From a checkpoint of a small segmentation model: num experts 32, 72500 training examples.
Rows from expert 16 of block 7, named by matrix and row number. Rows with one number belong to one neuron. Each number is 50 + 15 x the weight over its row's rms, rounded and kept within 0 to 99. All counts start at 0. After the name is the row's rms in percent of the matrix's.
# up: expert up (model.blocks.7.mlp.up, 32x64x128), inputs 0-63
# down: expert down (model.blocks.7.mlp.down, 32x128x64, transposed), outputs 0-63
up.32 117:52 61 32 62 27 41 49 68 51 49 34 56 67 58 29 49 61 45 43 38 33 22 65 57 60 35 99 46 64 31 35 57 67 60 42 32 72 40 55 26 54 82 49 35 29 24 35 71 63 70 53 71 39 85 73 47 70 68 35 67 46 68 54 16
down.32 115:53 68 49 45 42 42 35 47 46 33 59 50 58 35 72 53 65 37 17 49 39 61 38 54 54 34 49 29 54 62 46 47 50 21 46 65 08 70 34 82 70 43 27 63 56 59 29 55 53 43 79 60 76 26 34 55 37 73 33 50 32 48 40 25
up.33 130:53 35 38 75 72 60 77 54 64 25 33 34 49 55 44 34 62 58 52 37 48 46 42 45 67 67 45 24 64 45 78 68 72 53 39 08 56 50 57 48 28 51 59 67 22 25 34 47 75 57 69 70 46 68 45 67 55 83 56 48 37 41 51 57
down.33 100:54 33 42 34 32 51 40 43 43 18 58 36 64 54 63 45 70 37 54 38 53 47 63 62 47 29 53 42 72 40 24 61 44 55 64 69 47 57 41 51 44 36 69 43 45 55 44 53 59 35 52 55 60 48 64 24 66 63 46 52 42 83 49 17
up.34 098:53 65 45 55 33 40 48 41 31 45 58 60 43 63 65 60 51 42 61 69 32 43 60 51 42 27 32 52 73 78 42 76 36 30 34 09 52 44 58 44 35 54 59 58 47 42 67 41 66 57 73 33 46 49 52 55 58 42 65 64 51 43 74 37
down.34 093:68 31 49 48 53 27 35 13 36 26 50 56 42 68 63 42 32 68 51 30 59 62 40 76 56 69 43 54 74 33 44 49 79 36 57 34 63 51 61 49 59 12 36 67 49 52 72 53 55 56 31 48 55 62 51 60 64 83 46 51 57 41 64 23
up.35 089:26 31 74 54 34 50 22 37 46 39 43 47 36 57 44 47 34 50 60 48 83 37 35 15 64 33 70 69 61 93 49 28 68 50 37 33 56 57 63 46 55 26 43 41 44 40 42 22 52 56 41 53 60 60 40 64 29 53 69 63 69 62 39 27
down.35 097:41 67 26 66 60 31 49 81 49 53 77 56 34 73 29 79 45 53 37 60 37 44 56 70 41 47 10 43 54 38 45 16 44 48 42 77 48 41 52 59 40 58 70 24 91 30 42 50 22 37 28 48 50 62 56 55 85 38 54 46 49 56 53 71
up.36 107:71 46 75 53 38 73 46 59 47 34 51 58 73 37 72 55 34 39 32 63 36 57 63 43 27 48 53 25 39 42 63 12 26 64 49 27 31 59 50 24 55 78 62 72 48 50 38 28 39 34 59 29 59 39 52 72 49 51 56 53 49 54 42 55
down.36 098:72 46 49 28 32 57 59 68 47 52 54 66 54 27 50 45 65 32 37 26 39 27 52 54 44 50 38 59 65 76 63 35 74 73 46 61 27 37 41 93 76 45 27 44 42 61 49 64 55 20 62 61 71 37 20 38 51 51 79 48 57 52 48 49
up.37 101:63 67 26 71 26 26 70 49 63 44 43 65 42 16 44 34 51 49 66 65 40 47 27 58 36 42 55 62 31 77 27 62 40 57 51 89 18 50 71 35 61 48 71 41 46 63 36 54 57 61 36 86 48 58 46 36 31 39 60 64 58 41 66 45
down.37 093:41 31 51 61 42 53 70 40 54 61 69 31 14 53 40 54 47 79 51 63 56 75 69 55 60 27 40 33 47 41 36 33 32 36 52 30 70 34 44 34 61 81 29 46 48 24 55 39 59 48 77 56 55 19 73 43 47 27 52 42 30 34 38 65
up.38 100:53 81 42 62 58 46 48 47 51 64 46 69 55 49 75 51 34 45 44 35 54 50 69 51 47 36 64 72 37 35 27 88 58 51 51 40 45 57 54 62 28 53 72 30 54 67 83 33 50 68 62 35 68 45 28 55 59 50 71 61 42 23 47 28
down.38 105:59 45 29 44 59 33 59 51 52 56 62 45 79 60 31 47 81 73 39 38 34 74 53 60 66 53 62 42 46 68 36 44 26 53 42 33 64 33 47 51 59 75 38 60 58 59 48 50 58 46 30 50 39 77 49 59 52 19 50 45 74 82 36 60
up.39 100:27 53 56 40 30 47 50 18 66 57 49 33 51 55 59 67 60 65 56 77 51 77 33 58 45 45 24 55 48 42 61 65 49 34 47 60 65 76 43 41 51 42 50 44 82 50 33 44 31 33 58 33 50 55 37 53 44 57 56 60 36 59 14 70
down.39 095:52 52 34 58 49 36 52 57 51 59 27 40 44 42 54 44 53 58 45 34 68 41 61 46 36 58 60 68 48 52 45 68 51 51 77 55 33 38 49 69 28 46 60 79 14 61 55 59 66 46 25 29 63 38 43 63 44 74 45 47 13 30 39 58
up.40 100:60 81 70 73 37 41 24 66 18 38 46 48 43 45 39 53 69 59 17 41 27 37 54 64 35 37 61 48 50 48 49 66 48 76 75 41 41 33 65 47 36 29 70 56 33 33 56 46 53 53 70 63 32 48 43 67 63 53 82 53 53 47 41 54
down.40 097:89 20 60 47 54 33 48 42 54 48 49 58 57 59 46 65 39 25 49 87 51 64 47 63 65 60 29 53 45 41 29 53 73 60 29 39 62 44 41 62 45 57 63 28 47 37 59 53 51 70 44 59 54 38 58 29 44 82 49 62 50 19 41 43
up.41 117:64 54 59 48 72 35 35 55 53 11 37 56 40 35 63 39 59 30 25 43 51 41 50 18 42 38 53 27 61 48 27 79 43 50 50 49 59 69 59 20 51 40 74 58 71 41 79 35 55 51 77 33 46 55 44 46 50 72 53 38 60 63 49 70
down.41 110:65 42 39 41 43 42 38 67 70 27 57 42 46 69 49 34 69 56 51 51 36 53 56 61 61 74 78 75 31 59 32 56 23 50 44 61 27 47 57 58 38 39 71 60 27 40 86 59 62 58 67 57 45 73 46 65 42 63 42 56 76 44 42 40
up.42 091:35 42 48 92 53 66 26 48 47 54 59 60 52 47 40 36 50 42 59 41 27 67 58 45 62 48 59 38 49 72 64 49 40 42 59 64 32 57 46 44 45 53 65 25 64 46 45 30 22 39 55 70 48 75 37 39 55 46 60 51 47 67 30 37
down.42 094:49 51 49 38 48 72 62 34 39 45 61 39 39 70 37 40 25 47 32 60 44 41 56 39 66 65 44 50 63 40 54 37 70 31 40 78 63 45 82 65 61 49 56 49 57 32 47 53 52 59 24 39 71 45 83 39 42 41 50 43 41 35 77 41
up.43 104:36 62 50 39 48 75 60 36 56 39 60 77 46 62 61 55 76 50 56 42 46 32 59 63 66 24 58 40 50 71 39 49 46 21 60 26 56 55 46 73 68 47 53 55 70 59 48 75 44 40 58 71 36 83 27 42 39 67 65 43 51 54 31 46
down.43 109:61 29 47 66 41 47 59 30 35 68 57 21 47 50 50 44 48 47 73 42 58 40 23 34 02 68 47 53 75 47 38 44 59 50 60 54 48 54 28 19 56 49 51 47 31 55 51 16 49 42 54 55 53 52 50 58 26 72 69 89 58 56 37 39
up.44 098:40 54 51 48 74 64 38 61 29 29 41 28 20 61 62 33 60 28 14 39 35 64 65 47 50 46 60 60 33 49 56 55 42 41 01 43 80 41 47 34 70 47 46 73 52 26 65 34 44 55 66 37 62 72 42 41 54 74 67 27 53 42 54 61
down.44 094:62 56 44 17 70 10 11 55 76 58 50 52 58 62 10 42 48 59 41 40 36 71 51 54 67 48 30 40 31 42 72 39 51 57 70 54 56 63 58 57 53 56 57 24 46 37 58 50 48 57 48 42 61 59 22 33 66 48 63 66 61 44 79 34
up.45 098:56 55 57 41 44 25 64 42 50 25 35 42 66 49 60 52 55 80 66 55 57 32 59 19 51 38 82 46 67 70 36 35 37 39 51 62 58 32 17 67 94 33 45 78 57 46 56 60 43 41 30 65 46 40 34 53 29 37 57 56 44 43 67 61
down.45 092:53 53 64 53 59 34 54 68 60 32 62 33 63 32 44 46 67 35 47 47 32 72 58 51 44 53 64 47 43 50 44 39 61 56 37 32 53 63 79 31 59 74 62 52 67 40 25 49 32 56 67 50 20 71 48 36 53 48 44 19 78 84 51 51
up.46 102:29 57 07 30 63 48 23 68 71 30 50 66 36 69 67 64 74 52 35 59 56 36 53 65 47 56 37 61 61 33 48 66 43 56 62 26 48 41 54 48 50 58 63 46 61 35 40 38 24 33 64 59 68 65 74 68 54 58 67 76 37 72 29 62
down.46 094:51 25 47 52 52 47 62 50 42 78 39 36 46 27 45 48 21 51 54 43 38 56 59 51 55 47 71 49 60 55 43 88 37 33 59 86 66 54 41 33 61 32 71 49 13 47 30 67 52 54 40 44 56 83 83 58 64 83 21 56 58 41 40 44
up.47 094:37 77 22 65 54 41 52 24 41 62 34 22 41 47 82 68 69 31 65 53 38 41 39 37 46 62 63 69 43 74 22 65 34 77 56 59 41 52 33 32 28 56 57 53 14 85 60 67 75 43 41 44 33 53 39 45 56 60 46 44 53 48 28 43
down.47 095:46 70 66 48 48 51 52 56 67 71 58 70 48 66 50 58 75 53 36 44 86 44 59 69 97 46 51 41 53 39 15 46 64 68 53 56 37 31 44 34 65 41 42 66 62 35 52 50 56 43 50 64 62 33 78 66 68 49 53 50 48 10 56 60
up.48 106:60 49 22 63 60 16 76 48 68 30 52 67 40 33 66 40 59 47 50 46 15 37 50 56 58 34 64 34 68 63 43 42 39 47 50 55 22 51 57 45 61 43 33 49 51 41 57 67 34 45 50 47 77 44 33 52 65 45 22 54 61 58 65 56
down.48 102:49 49 53 66 54 51 58 51 52 61 81 61 26 64 40 41 30 62 56 43 41 84 55 33 45 42 70 45 61 57 65 34 19 37 56 46 59 52 68 35 54 59 53 40 40 60 33 56 72 65 49 58 46 27 68 56 52 53 42 39 34 46 87 30
up.49 094:54 47 53 22 56 58 46 53 48 41 67 48 42 34 57 55 61 72 53 54 48 32 31 34 51 69 54 49 40 69 22 51 46 43 21 26 66 47 60 80 63 27 41 54 67 48 57 63 67 56 66 65 47 53 31 43 39 34 31 63 47 55 53 55
down.49 098:49 29 32 57 35 63 72 24 58 36 31 30 24 31 41 44 50 49 44 51 80 43 50 55 34 51 55 37 58 30 44 57 84 48 74 35 83 29 42 36 40 53 52 43 47 72 37 33 53 68 56 55 37 49 39 59 56 76 51 42 53 62 45 70
up.50 096:60 61 34 66 59 44 37 35 60 71 58 61 57 55 65 38 53 61 17 23 20 64 93 74 53 51 57 57 50 83 28 56 33 46 32 56 48 55 49 61 52 38 30 44 51 59 73 79 55 47 40 34 53 40 53 46 60 41 17 35 50 18 58 24
down.50 089:68 40 69 50 52 58 69 69 42 21 55 59 54 45 76 44 54 28 47 53 53 54 59 39 63 39 50 46 78 38 62 65 50 52 62 31 45 56 48 61 66 67 41 58 72 40 32 34 40 45 73 62 30 42 46 75 48 46 27 52 65 71 59 82
up.51 097:42 74 76 53 55 72 39 46 41 25 58 45 60 62 56 64 73 46 22 43 46 42 44 52 43 53 74 73 35 33 45 65 37 41 53 39 63 57 56 60 43 45 36 58 62 37 00 39 43 49 42 81 52 40 45 69 53 62 45 43 49 47 39 36
down.51 104:53 37 18 77 46 56 36 39 36 62 53 25 75 54 64 46 52 43 69 72 39 49 37 61 66 36 50 51 56 39 76 15 51 64 42 35 36 58 23 57 39 55 68 43 48 22 33 49 51 31 36 42 53 50 34 56 43 63 30 58 64 76 37 42
up.52 121:55 35 31 60 37 20 79 37 67 72 14 49 52 47 54 54 62 33 71 48 36 58 35 60 45 55 56 48 66 52 63 57 85 48 26 46 35 60 48 61 53 67 59 42 46 27 60 39 69 59 37 67 81 54 72 42 29 54 36 85 25 76 34 70
down.52 120:33 55 58 50 45 79 44 55 19 27 57 46 41 49 51 39 79 53 35 61 33 59 60 31 79 49 64 80 60 50 40 50 60 26 58 43 69 36 45 46 39 75 28 66 54 51 19 55 38 61 58 73 34 37 45 56 64 75 42 28 15 65 40 16
up.53 097:43 64 64 50 84 84 24 58 61 43 54 39 43 27 40 23 47 32 71 26 60 58 54 38 69 55 28 41 54 57 36 44 41 50 42 63 27 22 53 74 41 65 59 47 67 18 18 37 47 34 44 55 54 38 60 38 42 31 37 57 56 29 57 36
down.53 093:46 45 36 43 39 46 73 31 43 48 54 33 44 60 54 38 32 68 52 52 58 28 35 38 52 31 75 52 47 52 54 49 61 58 32 70 63 34 56 49 46 00 69 76 36 62 34 61 26 40 47 38 52 59 54 63 46 26 53 31 54 62 37 57
up.54 105:65 22 36 58 75 60 52 58 26 64 35 87 61 70 73 60 43 42 48 49 50 47 67 46 67 10 53 58 27 66 30 38 61 68 37 51 51 44 70 94 51 52 63 68 46 47 62 33 56 44 57 57 73 35 34 68 55 20 60 46 50 44 50 66
down.54 101:54 73 56 38 51 56 64 48 51 43 47 60 62 27 09 23 36 41 69 45 62 63 25 50 26 62 49 44 67 49 38 64 57 25 39 28 57 58 68 59 55 35 57 32 70 56 27 61 37 78 44 64 65 56 74 54 57 58 49 69 81 47 64 76
up.55 104:53 53 36 74 50 48 76 47 35 55 63 59 34 75 63 58 50 61 60 54 17 56 48 38 42 36 46 51 46 60 80 83 46 34 36 43 59 37 48 51 30 53 44 64 54 54 55 54 39 73 56 52 13 55 61 59 30 59 63 61 54 65 58 31
down.55 102:51 73 58 38 61 44 28 50 25 43 65 46 73 56 28 48 51 34 60 52 50 65 44 48 36 74 53 49 61 47 61 17 82 53 61 48 42 46 45 67 50 28 37 40 68 27 57 60 69 27 35 54 47 39 73 66 36 65 72 40 39 44 63 41
up.56 082:62 43 64 48 45 40 26 35 64 44 34 47 39 72 60 71 49 45 39 65 46 27 35 72 76 53 52 49 43 91 53 31 58 54 28 53 75 32 57 50 52 55 51 55 47 63 80 32 16 49 68 37 67 40 68 49 44 26 70 52 38 29 31 74
down.56 086:56 55 67 52 46 22 41 35 54 60 37 65 36 36 46 38 29 73 56 34 33 56 57 46 53 59 23 73 27 48 66 35 73 51 54 49 69 62 55 59 67 43 60 60 49 63 24 36 44 68 26 70 32 93 61 58 69 63 72 40 39 49 59 45