Weights of a small segmentation model: 72500 training examples.
Rows from expert 13 of block 3, named by matrix and row number. Rows with one number belong to one neuron. Each number is 128 + 24 x the weight over its row's rms, rounded and kept within 0 to 255. All counts start at 0. Numbers have three digits each.
# up: expert up (model.blocks.3.mlp.up, 32x64x128), inputs 0-127
# down: expert down (model.blocks.3.mlp.down, 32x128x64, transposed), outputs 0-127
up.0:130130122100123136133112114146096108168123126154103140114154120132110178125128100153085074128094108142117091119182125134108084170112099119145125122184132132142154134101172137152164102109100094133104124126119139173091125082096101124145163156131120104118096126163158091141121119113117102169133102102120129090142100116135141152107102145113091116156120124130117115110178154170123150145136
down.0:107137120142149122175157105131115157161121132132108120122140118122097093148103116138155095112171092143125127091112152146163145111138128122135123124138113097131126128126166107099169130116122154101145127126133140081199144168135110188128109098081101147184148123094106122122125115166160157116146152093162153152129117167170134114132112099111119136166128126143111174110131090127146110097096
up.1:159101106105095109052122106158140091124148108182122125109179146103141096146161139102134143128137111128108158154076097134135104135124153144134153151121139120118133136130121177148131109150166155136152145135140126146106127121109130148155109127104138110127165122148159124096124103082144157094094144114173122147137097145106174106158145113129170109070131140103085117123140128149088106138129
down.1:131142142147134127138151149110096093140154123120123088150102123156164127142095109156103125109114113141165130124154101129124097122064099147115102135126123126133137132114115098142125147117105084097126135205084071179096148152128114157106123102149136164155122121113127068115158123124093095115126124111117106134094145147150129121121081126114171110118148100131162095129130158136129126180098
up.2:133099104131112142111113118131112131158110121089081151135137105145132166144149133087168108146165124153131116108129113115102181145094122105152147169153130111145132135090131119145149145160106151145114122153139117166074119134139123134096121160083162090096127141090119082123129135129115128159145106145115110104161099078109118160143114168133151127140089168102128089089151162137120124139181
down.2:113113129134124125119132108122087140120159137153098103140135104102142145123133137139124055158144122136149097121118139147200127109122130126126096097135107135128156158211109123126143137137127096118149129150123113105161116147131088133168139109138133105095100132152144152119117109096139141124181095153174176180140178112151134158120125095148171144138146101154122109136127108140165125093115
up.3:075103086158185114071134096122141146118104154154118140102114110171148123161105145126157089103159167107103122118148128150161129121139115124130144118143105144143184109156121128125120112116156119124093108099127100156132124145128169138158099116098133138117116158130175124164122122127139127116167129109171108154119098154156078114103079127108140145121107140106128102089149129100113086126160
down.3:143169112192122130142156136092137140067112159125123116138145140174123122119111099152076099150161116085145165147104151125127135136158135134073120149138119155076125106109122147098112135184123113135118148150140121126129138161140136133147168134122127158155172104139106130106151127151095128154132105181061132140165125129121123163135110100122117091114163130132126131147110098148157135136107
up.4:096116098131092135104127120119137137180134141110087133125159121131104150152116137111105105149150132144123119155088098107129139119105156100171127124122121154146128149108136123140125113197121135092115139136164195146121130108109135153191161126147101135114126154127153082131140144119115127117125164090110158181192136147113133171138122129099112109154145166163152135103116105167121147120167
down.4:133132109136115066141161154128099126127162136134138137130054119126153132099178117158118123111110163130109135111140132154118127115158117124170124142130103121117131121205122132137154148133140117138117117173116129134131181146106109095148104131094109133139120159100118104122119128151108121111099141116186137091066091130096100145148151157132143149135145090139090130136076108113137106149089
up.5:170154134110139148157118172106154119125145151206142136132112147104122149145108131142146103123122142104163129162116158104138169155145091101100074127087136106144167135113090143155089098090086145132118110140135099105125124131118132139118104156145125136126091150126118131171152100150097140186102159103092123091138119165116138118160149129171117119151113097135131143105121106140119167137129
down.5:119121119105118155183167132109163163151139108094121125119109104127118110136103119135121163174123168130099074137152153126143121111111147127116094138098133143108123149143149112143041154113115136171168133141162158117122123162143119122129128137122168136130069114116112058100113162097124126141116145159113139133109136099103119125174111121128117168140126164111112136162134150127084139105133
up.6:161157083165157117129165166135132152095154108148151131149160099121121107120165135140143122139095104121141130146162100146120148124147135128141125121161099134168174146138113187159128140141106114143121158127143136147130135128111136110153109079176088113150170114117109078137156161147140134082130139166117133174138129116085117107125128129124093129149212107108127129136095150144114145131133
down.6:119101139125082112158144117109138184129108144129121122147133145134103127132117092104142170092121098107140145144101146100109111170145118142117106140130112152130112150133127121115100129133190104146135071164123164145126140163108148130106070083097104160104167104141144157126123122096141099106111140125154121058144148147126115132158094160062128134127122174124145124125107136127105124112091
up.7:214095120100103144127151131093136151120133129180113138123128094140146112121162137133134154127085100102127110153083114137124157144133140162113098147076161090087130115100124108098114149122161156097167128128129083079147105116107154157142099107139100155098110122111102136098146114132148135113129157130104085122117154122116143119163109162083142101147162111117114128108123136108117126138094
down.7:115142134121145079135109147099137156118110139120075090132145089139105131142140085127173175091126172143146074140126146125138105152119128103118106095117155166141171096120158112175121138135155136148100144134136150162163129186131140161165122134141154131136163146124116119131129109080119099106129154117077101150130123093102110073140117118147124104131124116105153122125134153118088163118118
up.8:123116081131073114178137146137110107118124123125097095151117168154098131087128154136079127159157124125111133138168125109086134132112094135141106138110138148152144126098146092109122174119137122174105162133149129128088103161102127162159150133128167120095126177140189130145135127086153151123126106143149147173138114113150125125132137131111195149126127109118088146127132094132155102126112
down.8:159106143159120130101154111144104114092164133140159121158142161150139145146174081156136112170125069127126129182138149111136142144120130145131140179151102119110161087117121116091125154145114182122144154116110116127132138125132143151143138126095143105125161082149127085110124119147108151111116104105126154144099096073174132086152148153164156133123106109123127142101130141163128100126175
up.9:110078152118130098092115129097131086143119193093096107146113126137112106104122153104143125121145140156121116117122097103113140162109143114158157137141120115132160128108168077120178132109087166122113124130100136113104142129110127089104128173115133127120181127105127106137094117080099095113111104134179131160100114117178123093115112145126123127094119127111140180142132131106164087107115
down.9:128094132191088109135113156095130106056150126129143158137109144134107172103124123135141132183110107112127126125110096090117143095127132115165140119111165105131135118151115119104125142151113085061172147098125094132133120134116135124144167138127142133141166109095132186117138121145120101150139104187122154150107140121146123102133141097121154127123137140146116121128153150144122098187167
up.10:110127148083119095117129146178122121129101173146104141134089132132117151124104172130112124086138122170122132125135113115144139160132115107136109149129098106178123130156136110065097077126118130124147150090128153132132159096124157133168130128137104159110117117154138154080116110172125143154107086119212148158131124134163111100102125142153098124103131124136147105136152125106134074120113
down.10:108144134120153093137136138118152130102138127119113163137168147166124180123128169121128120115170146136161134119107099080110107151156155146134177106139137139112078121115108105119133096135124092102128155148141105116107119131120137123146162142204179151148174114118087167118107135174144120148147122131070135116126123156146138086129148097132114167128119151117151131092096113107127096124166
up.11:153097091129129083143115105115130136126127093124095094124116113132138092128138162093144122130120146138112185149079096142139143129119135190150167149073153135114115146144104171132103141167163131115165088145162147161113143110149105124139078180106156126140119123153118136142110132102137186103094161120111125121143123123088157150169114137119141120135104146118120124139133108085130108143160
down.11:104127166164140174094083126122102097116127139110121133139109125118142110133127127122108128171133158136163097112155140152080119140135128090113109173122136134143156074123105119152105113115126085194125112170083123138121141123102069090129101117111117109081113157110137116101094103135112113182138124117136089113095153127136146104107150132142151118128132108108173119123131125111143145157075
up.12:126132117142066135148168131071106105151113136153079117165120141095080172102143152140127101135142153125173135124124126084127164134105103088134117100116130126127148177121106118165119153144110120167130122146145144170139083144091099166163114124127112139110109136162162116175139117142094143167099090080146128105123111129107116108128134115126164140143116142160128126157094109128145111120128
down.12:166122114119134133169119084111148115150133126161127105127125178145128152128146108134122131147130103155135126162140153076142192131130106119134140147164095108082118103092115098101098179133125181140149160146093158158115136131123105093108120164118130080132111082119095092117139155127101130116126107128151149148135107091128108110122149127159136145116124123107120134095080097150101067128117
up.13:163170134098123150134170130125130120131175103165139161127146099144117162143182145125157127135080084116149137121106141106153122108154119094161112172126080094175122158112146109088144165123143120148127154104116124125096150105123151146146095112108104123117169139099121127133167134141136127114113113118181123125096146129110105094153138163138145120135156111137121098109174180141115160128166
down.13:136114140131165130164111113112121162103149146091093111123117121119093126125108116130134149100105117133117105119090099104128155144104131150089163154107137123144124162153115141145142097133097076126158098166121164140156116123137086186149070142109111138141153099154128149145157114121126137091101094109124121153111118100122142095119101130081098155118139137119166141144064158117084111167100
up.14:127131142108157127134140147165165105136138156121100128131122067136113147151134108104194122154144142113093106118118132080128124172140107130114086142168146117126108145169117141122179121081117117123157150130095141124112116163147119146110129117097133135095119120108113106122177142119116145136141121167209115084099130115116134112160107138162095135153130157114147160183139154134105098123123
down.14:135139120155114132142121108139159206140155103124115121128096121100138133088145111119089162113164121157162130120142102124121156094129148081109119128134095135093134103134111114154145141152139131170117150117138116108110054107143114147115163104154168117156114080089115147110172130140152118141147085141112092113177097144127142133141102113140111122119093120120098096146108154182134099120125
up.15:142142120110150146127120102111151132133163122122130157129139100129157159144144142114132139099107150177110166090102089166132095156098193139161122130150118100125111134117128113161154107135111119115144178129111153079141096100102114110113117143128100127128151093107130115113147144172089103121103124094145130148115147115169151121074120114151065145120163147160139133137114117153106099186154
down.15:170100137127138163122143150163140127118113118133123137153133136090114159148144087144116143108112127113154140175146112130127113130118136092120165134142113088143134120110126100171113154140129186123166133119112108115128069115139078172140118111164164138102163109168143133084135132158124108104096091086138158089107154129156139078149139113137104143162138132115155125083138130107124173096163
up.16:120180079148129128156137101157183095141095111122142157161120132141129120109145180104125113124131131123112115131101104086136107110138122107154141150114101139152086111119121098104112139081119144122151100129108105122127095164125101152136132172119143099110120144119152125123158121119085158091096113116108119159122139091132087171130157159101140135105158167126148145194141103091146103090127
down.16:138155140159128112128104118130114141117110107108190123103137143091107141142123109128112119166150179145104162161140116166103117143100118136157123121147087145167160149108074177093152132127120118122121164109122138150155132129107133052137139142129129121138107117097172114133166119110109150091129101139142161112099087098153117102081119134165131142107112128097103107116121111065111139134118
up.17:129142089136109148101178131162104194149121083165141127127133100125110102130131167140121097106115130146168129108156144091139112135154137144107122107184102083174129147135130139097162154100152066147122156112119149098117176140123103126147133104150109114134167110126159103114150109086119148122094146125109127135109136163145157154137115134102122104141124150114113095082137129127115164134167
down.17:139143108155169099115121110111092122105141098129128090100082121158139165164132126105122103119125096132117102167146138147123111143126114175115136146145095168163116148094153182147163099134186132093147110129111147084089129097128107137133092130110086126168140150144154103130122128161148127102143091136154122105123156112137112119132113116059116135164132148122126151124124172100112163117106
up.18:123131141103098076093160086089163109105115143118139107100113086102178107125122153147139100114115134132167136154135125114147097105161156120154104138136138170139132102152129153157150114187119121096100141132155143167127099115126133144107138113166135111150111143083113124158129157145135137120146098095133147164144124151106146116150132109113168105115103098176109129126067081118152118138090
down.18:107147131120117140125138138101079100180099144143125121157140158126183118092113129117110136126158145168131109120124092127100129103087103111145173106125136117135135161161141115093079074140128117110109131151167140136125097098104145066134115130106102087108107162159125115102123111144109108157112189147106122096106112161086141169130113127115114141121140139091129121153134117161112098157118
up.19:106134132141112167099106090122179111143104127136128161131108142114135135118150133159153060135155127133129162147085129114094170163091146115146097130127118136133161141151128176127117126130105192115092112141166164124100111102144134151147128103134120126119097150135147102126121097124151101155102088108087114142155151122171117102119167164142087116151104122151141075087108131127136150143135
down.19:104105165106129119140138171134112125086165147107096169125135078077130132131101146108101110113126157129137117141116134095133130129153101119100095123104091115109140176137138130140136135138097074102091134139117132145163132093160142137102093116108115157144156136088101137118122127112103134144125175136199148124089126154088124165112109122121137105111133114160107143179119097148142073124142
up.20:114125143154088104073108139107169136121111113138124112138173160124164095168121105137101103128125121141097111089137138117151150113116127137088118063139129135080138126150160140105122121132124136179179181130131088173144152127121180131126115126095095124141102120114116167098111114128138124121111133109129108129140104117150129189095114099126116119095103101145118168124152119128099097135089
down.20:140125136149111163115154149123164104152134072124173101150159078095147109088080100119118141139135117095097119137152159144148095157181126124108117084111152179117069095123088131123136160116122107075117155167141121142107125142119130136129156123116120140102099153162111099109100122124153111143141087159105124155110129152133103168154152098125108123118138144134150116109146126149135145155120
up.21:134142176100147129126087110129145142116116129119158129118132105087124134177093116126193142133083128104127134139073108139138116158171134125110119106129129049109129120112114102148092137134107144144129129129131124135112168141138145126092114120129136109096162131117105113131162094177114117114127113113138103076116134144096106097160129214148089145117109140152156117114129131110119175112126
down.21:130107120099146109103078115131148121120121136149125158088102166134117116149150144153135176134154103101141135134126178092164117109069114100127132128083146188097152127132161128125057123120080152129139120115149097093114154139125106165154154144139176116134129135159126163116116126101120135126140109132150120116165143123106152103116097142108123158097164088137113135120125132149092151090104
up.22:137142120190141080138140149147122178172137126127122095084097113116142102122118141124097188126145132138124104148116125115129129088144147186125076128166145101108118105162135118131143115148132150104133087118152162149168128124109136096111138082133074179111090100113119138125108163126172136134092110149092141139127084140106149142119148105121099123079119114112137118144143122125129112139138
down.22:100154121129106159128112111109139142145142108108105138108154112092131152139130141176102135092130114122103117101093106155143118109129152106109113163116083094131073114178113111196128133104131134104115127132148166156089102124113111112125151112149089170087102170123146135106133146160106101134130115124143092088170152127117104165145115143141139090159119160122155087098155148133127164156124
up.23:104136119123103147118149121079129114103098105107072141138127140123112142128150105132174120084117128147123165103121109103135139151159135120134165126136159129101130132130119136137172114115118148138113140129135139167113143106112121173125101107073124104099156133144169135141119129168115125128123143074128140136120147136155157179153160142113133111115089149166148080041131124142114124085183
down.23:149135104136148116153107153139129108131128139151141136145077158132122122136096129142062119131110129148124107149160146116129141126107075114127138057137087130089165133109096123121122107144136112131127137109123134105122120129101087140160155158126134129119145163109115067186137126119063144103108105184179147133123136079107152143119141109109149120169117089148104130128110123163124094117123
up.24:074113126108153155113090145150158119111123131105104118150107099113144119126112121096108136134139095100096131104126119119112118126125115123109069106137124121121101134153169175105153118150121111108187145149117163109110118172129137130092120152088136104112065124115082114135135115102143095142128103140184121117099112119137105098092101134124094130097155165134087131143168123132137070135091
down.24:119172160154131143137114125138129160149132095096113122097192145084131137157179143122140115122142187146136098118127163164134104164128136102124113112094139134121097130110070103109156133146153142104085113129131135084139133071138124139111135117143127130159101115137108150167124133149135155150133137140093149189161098157142129121157088115102093124153147142116163150130172109150113112128120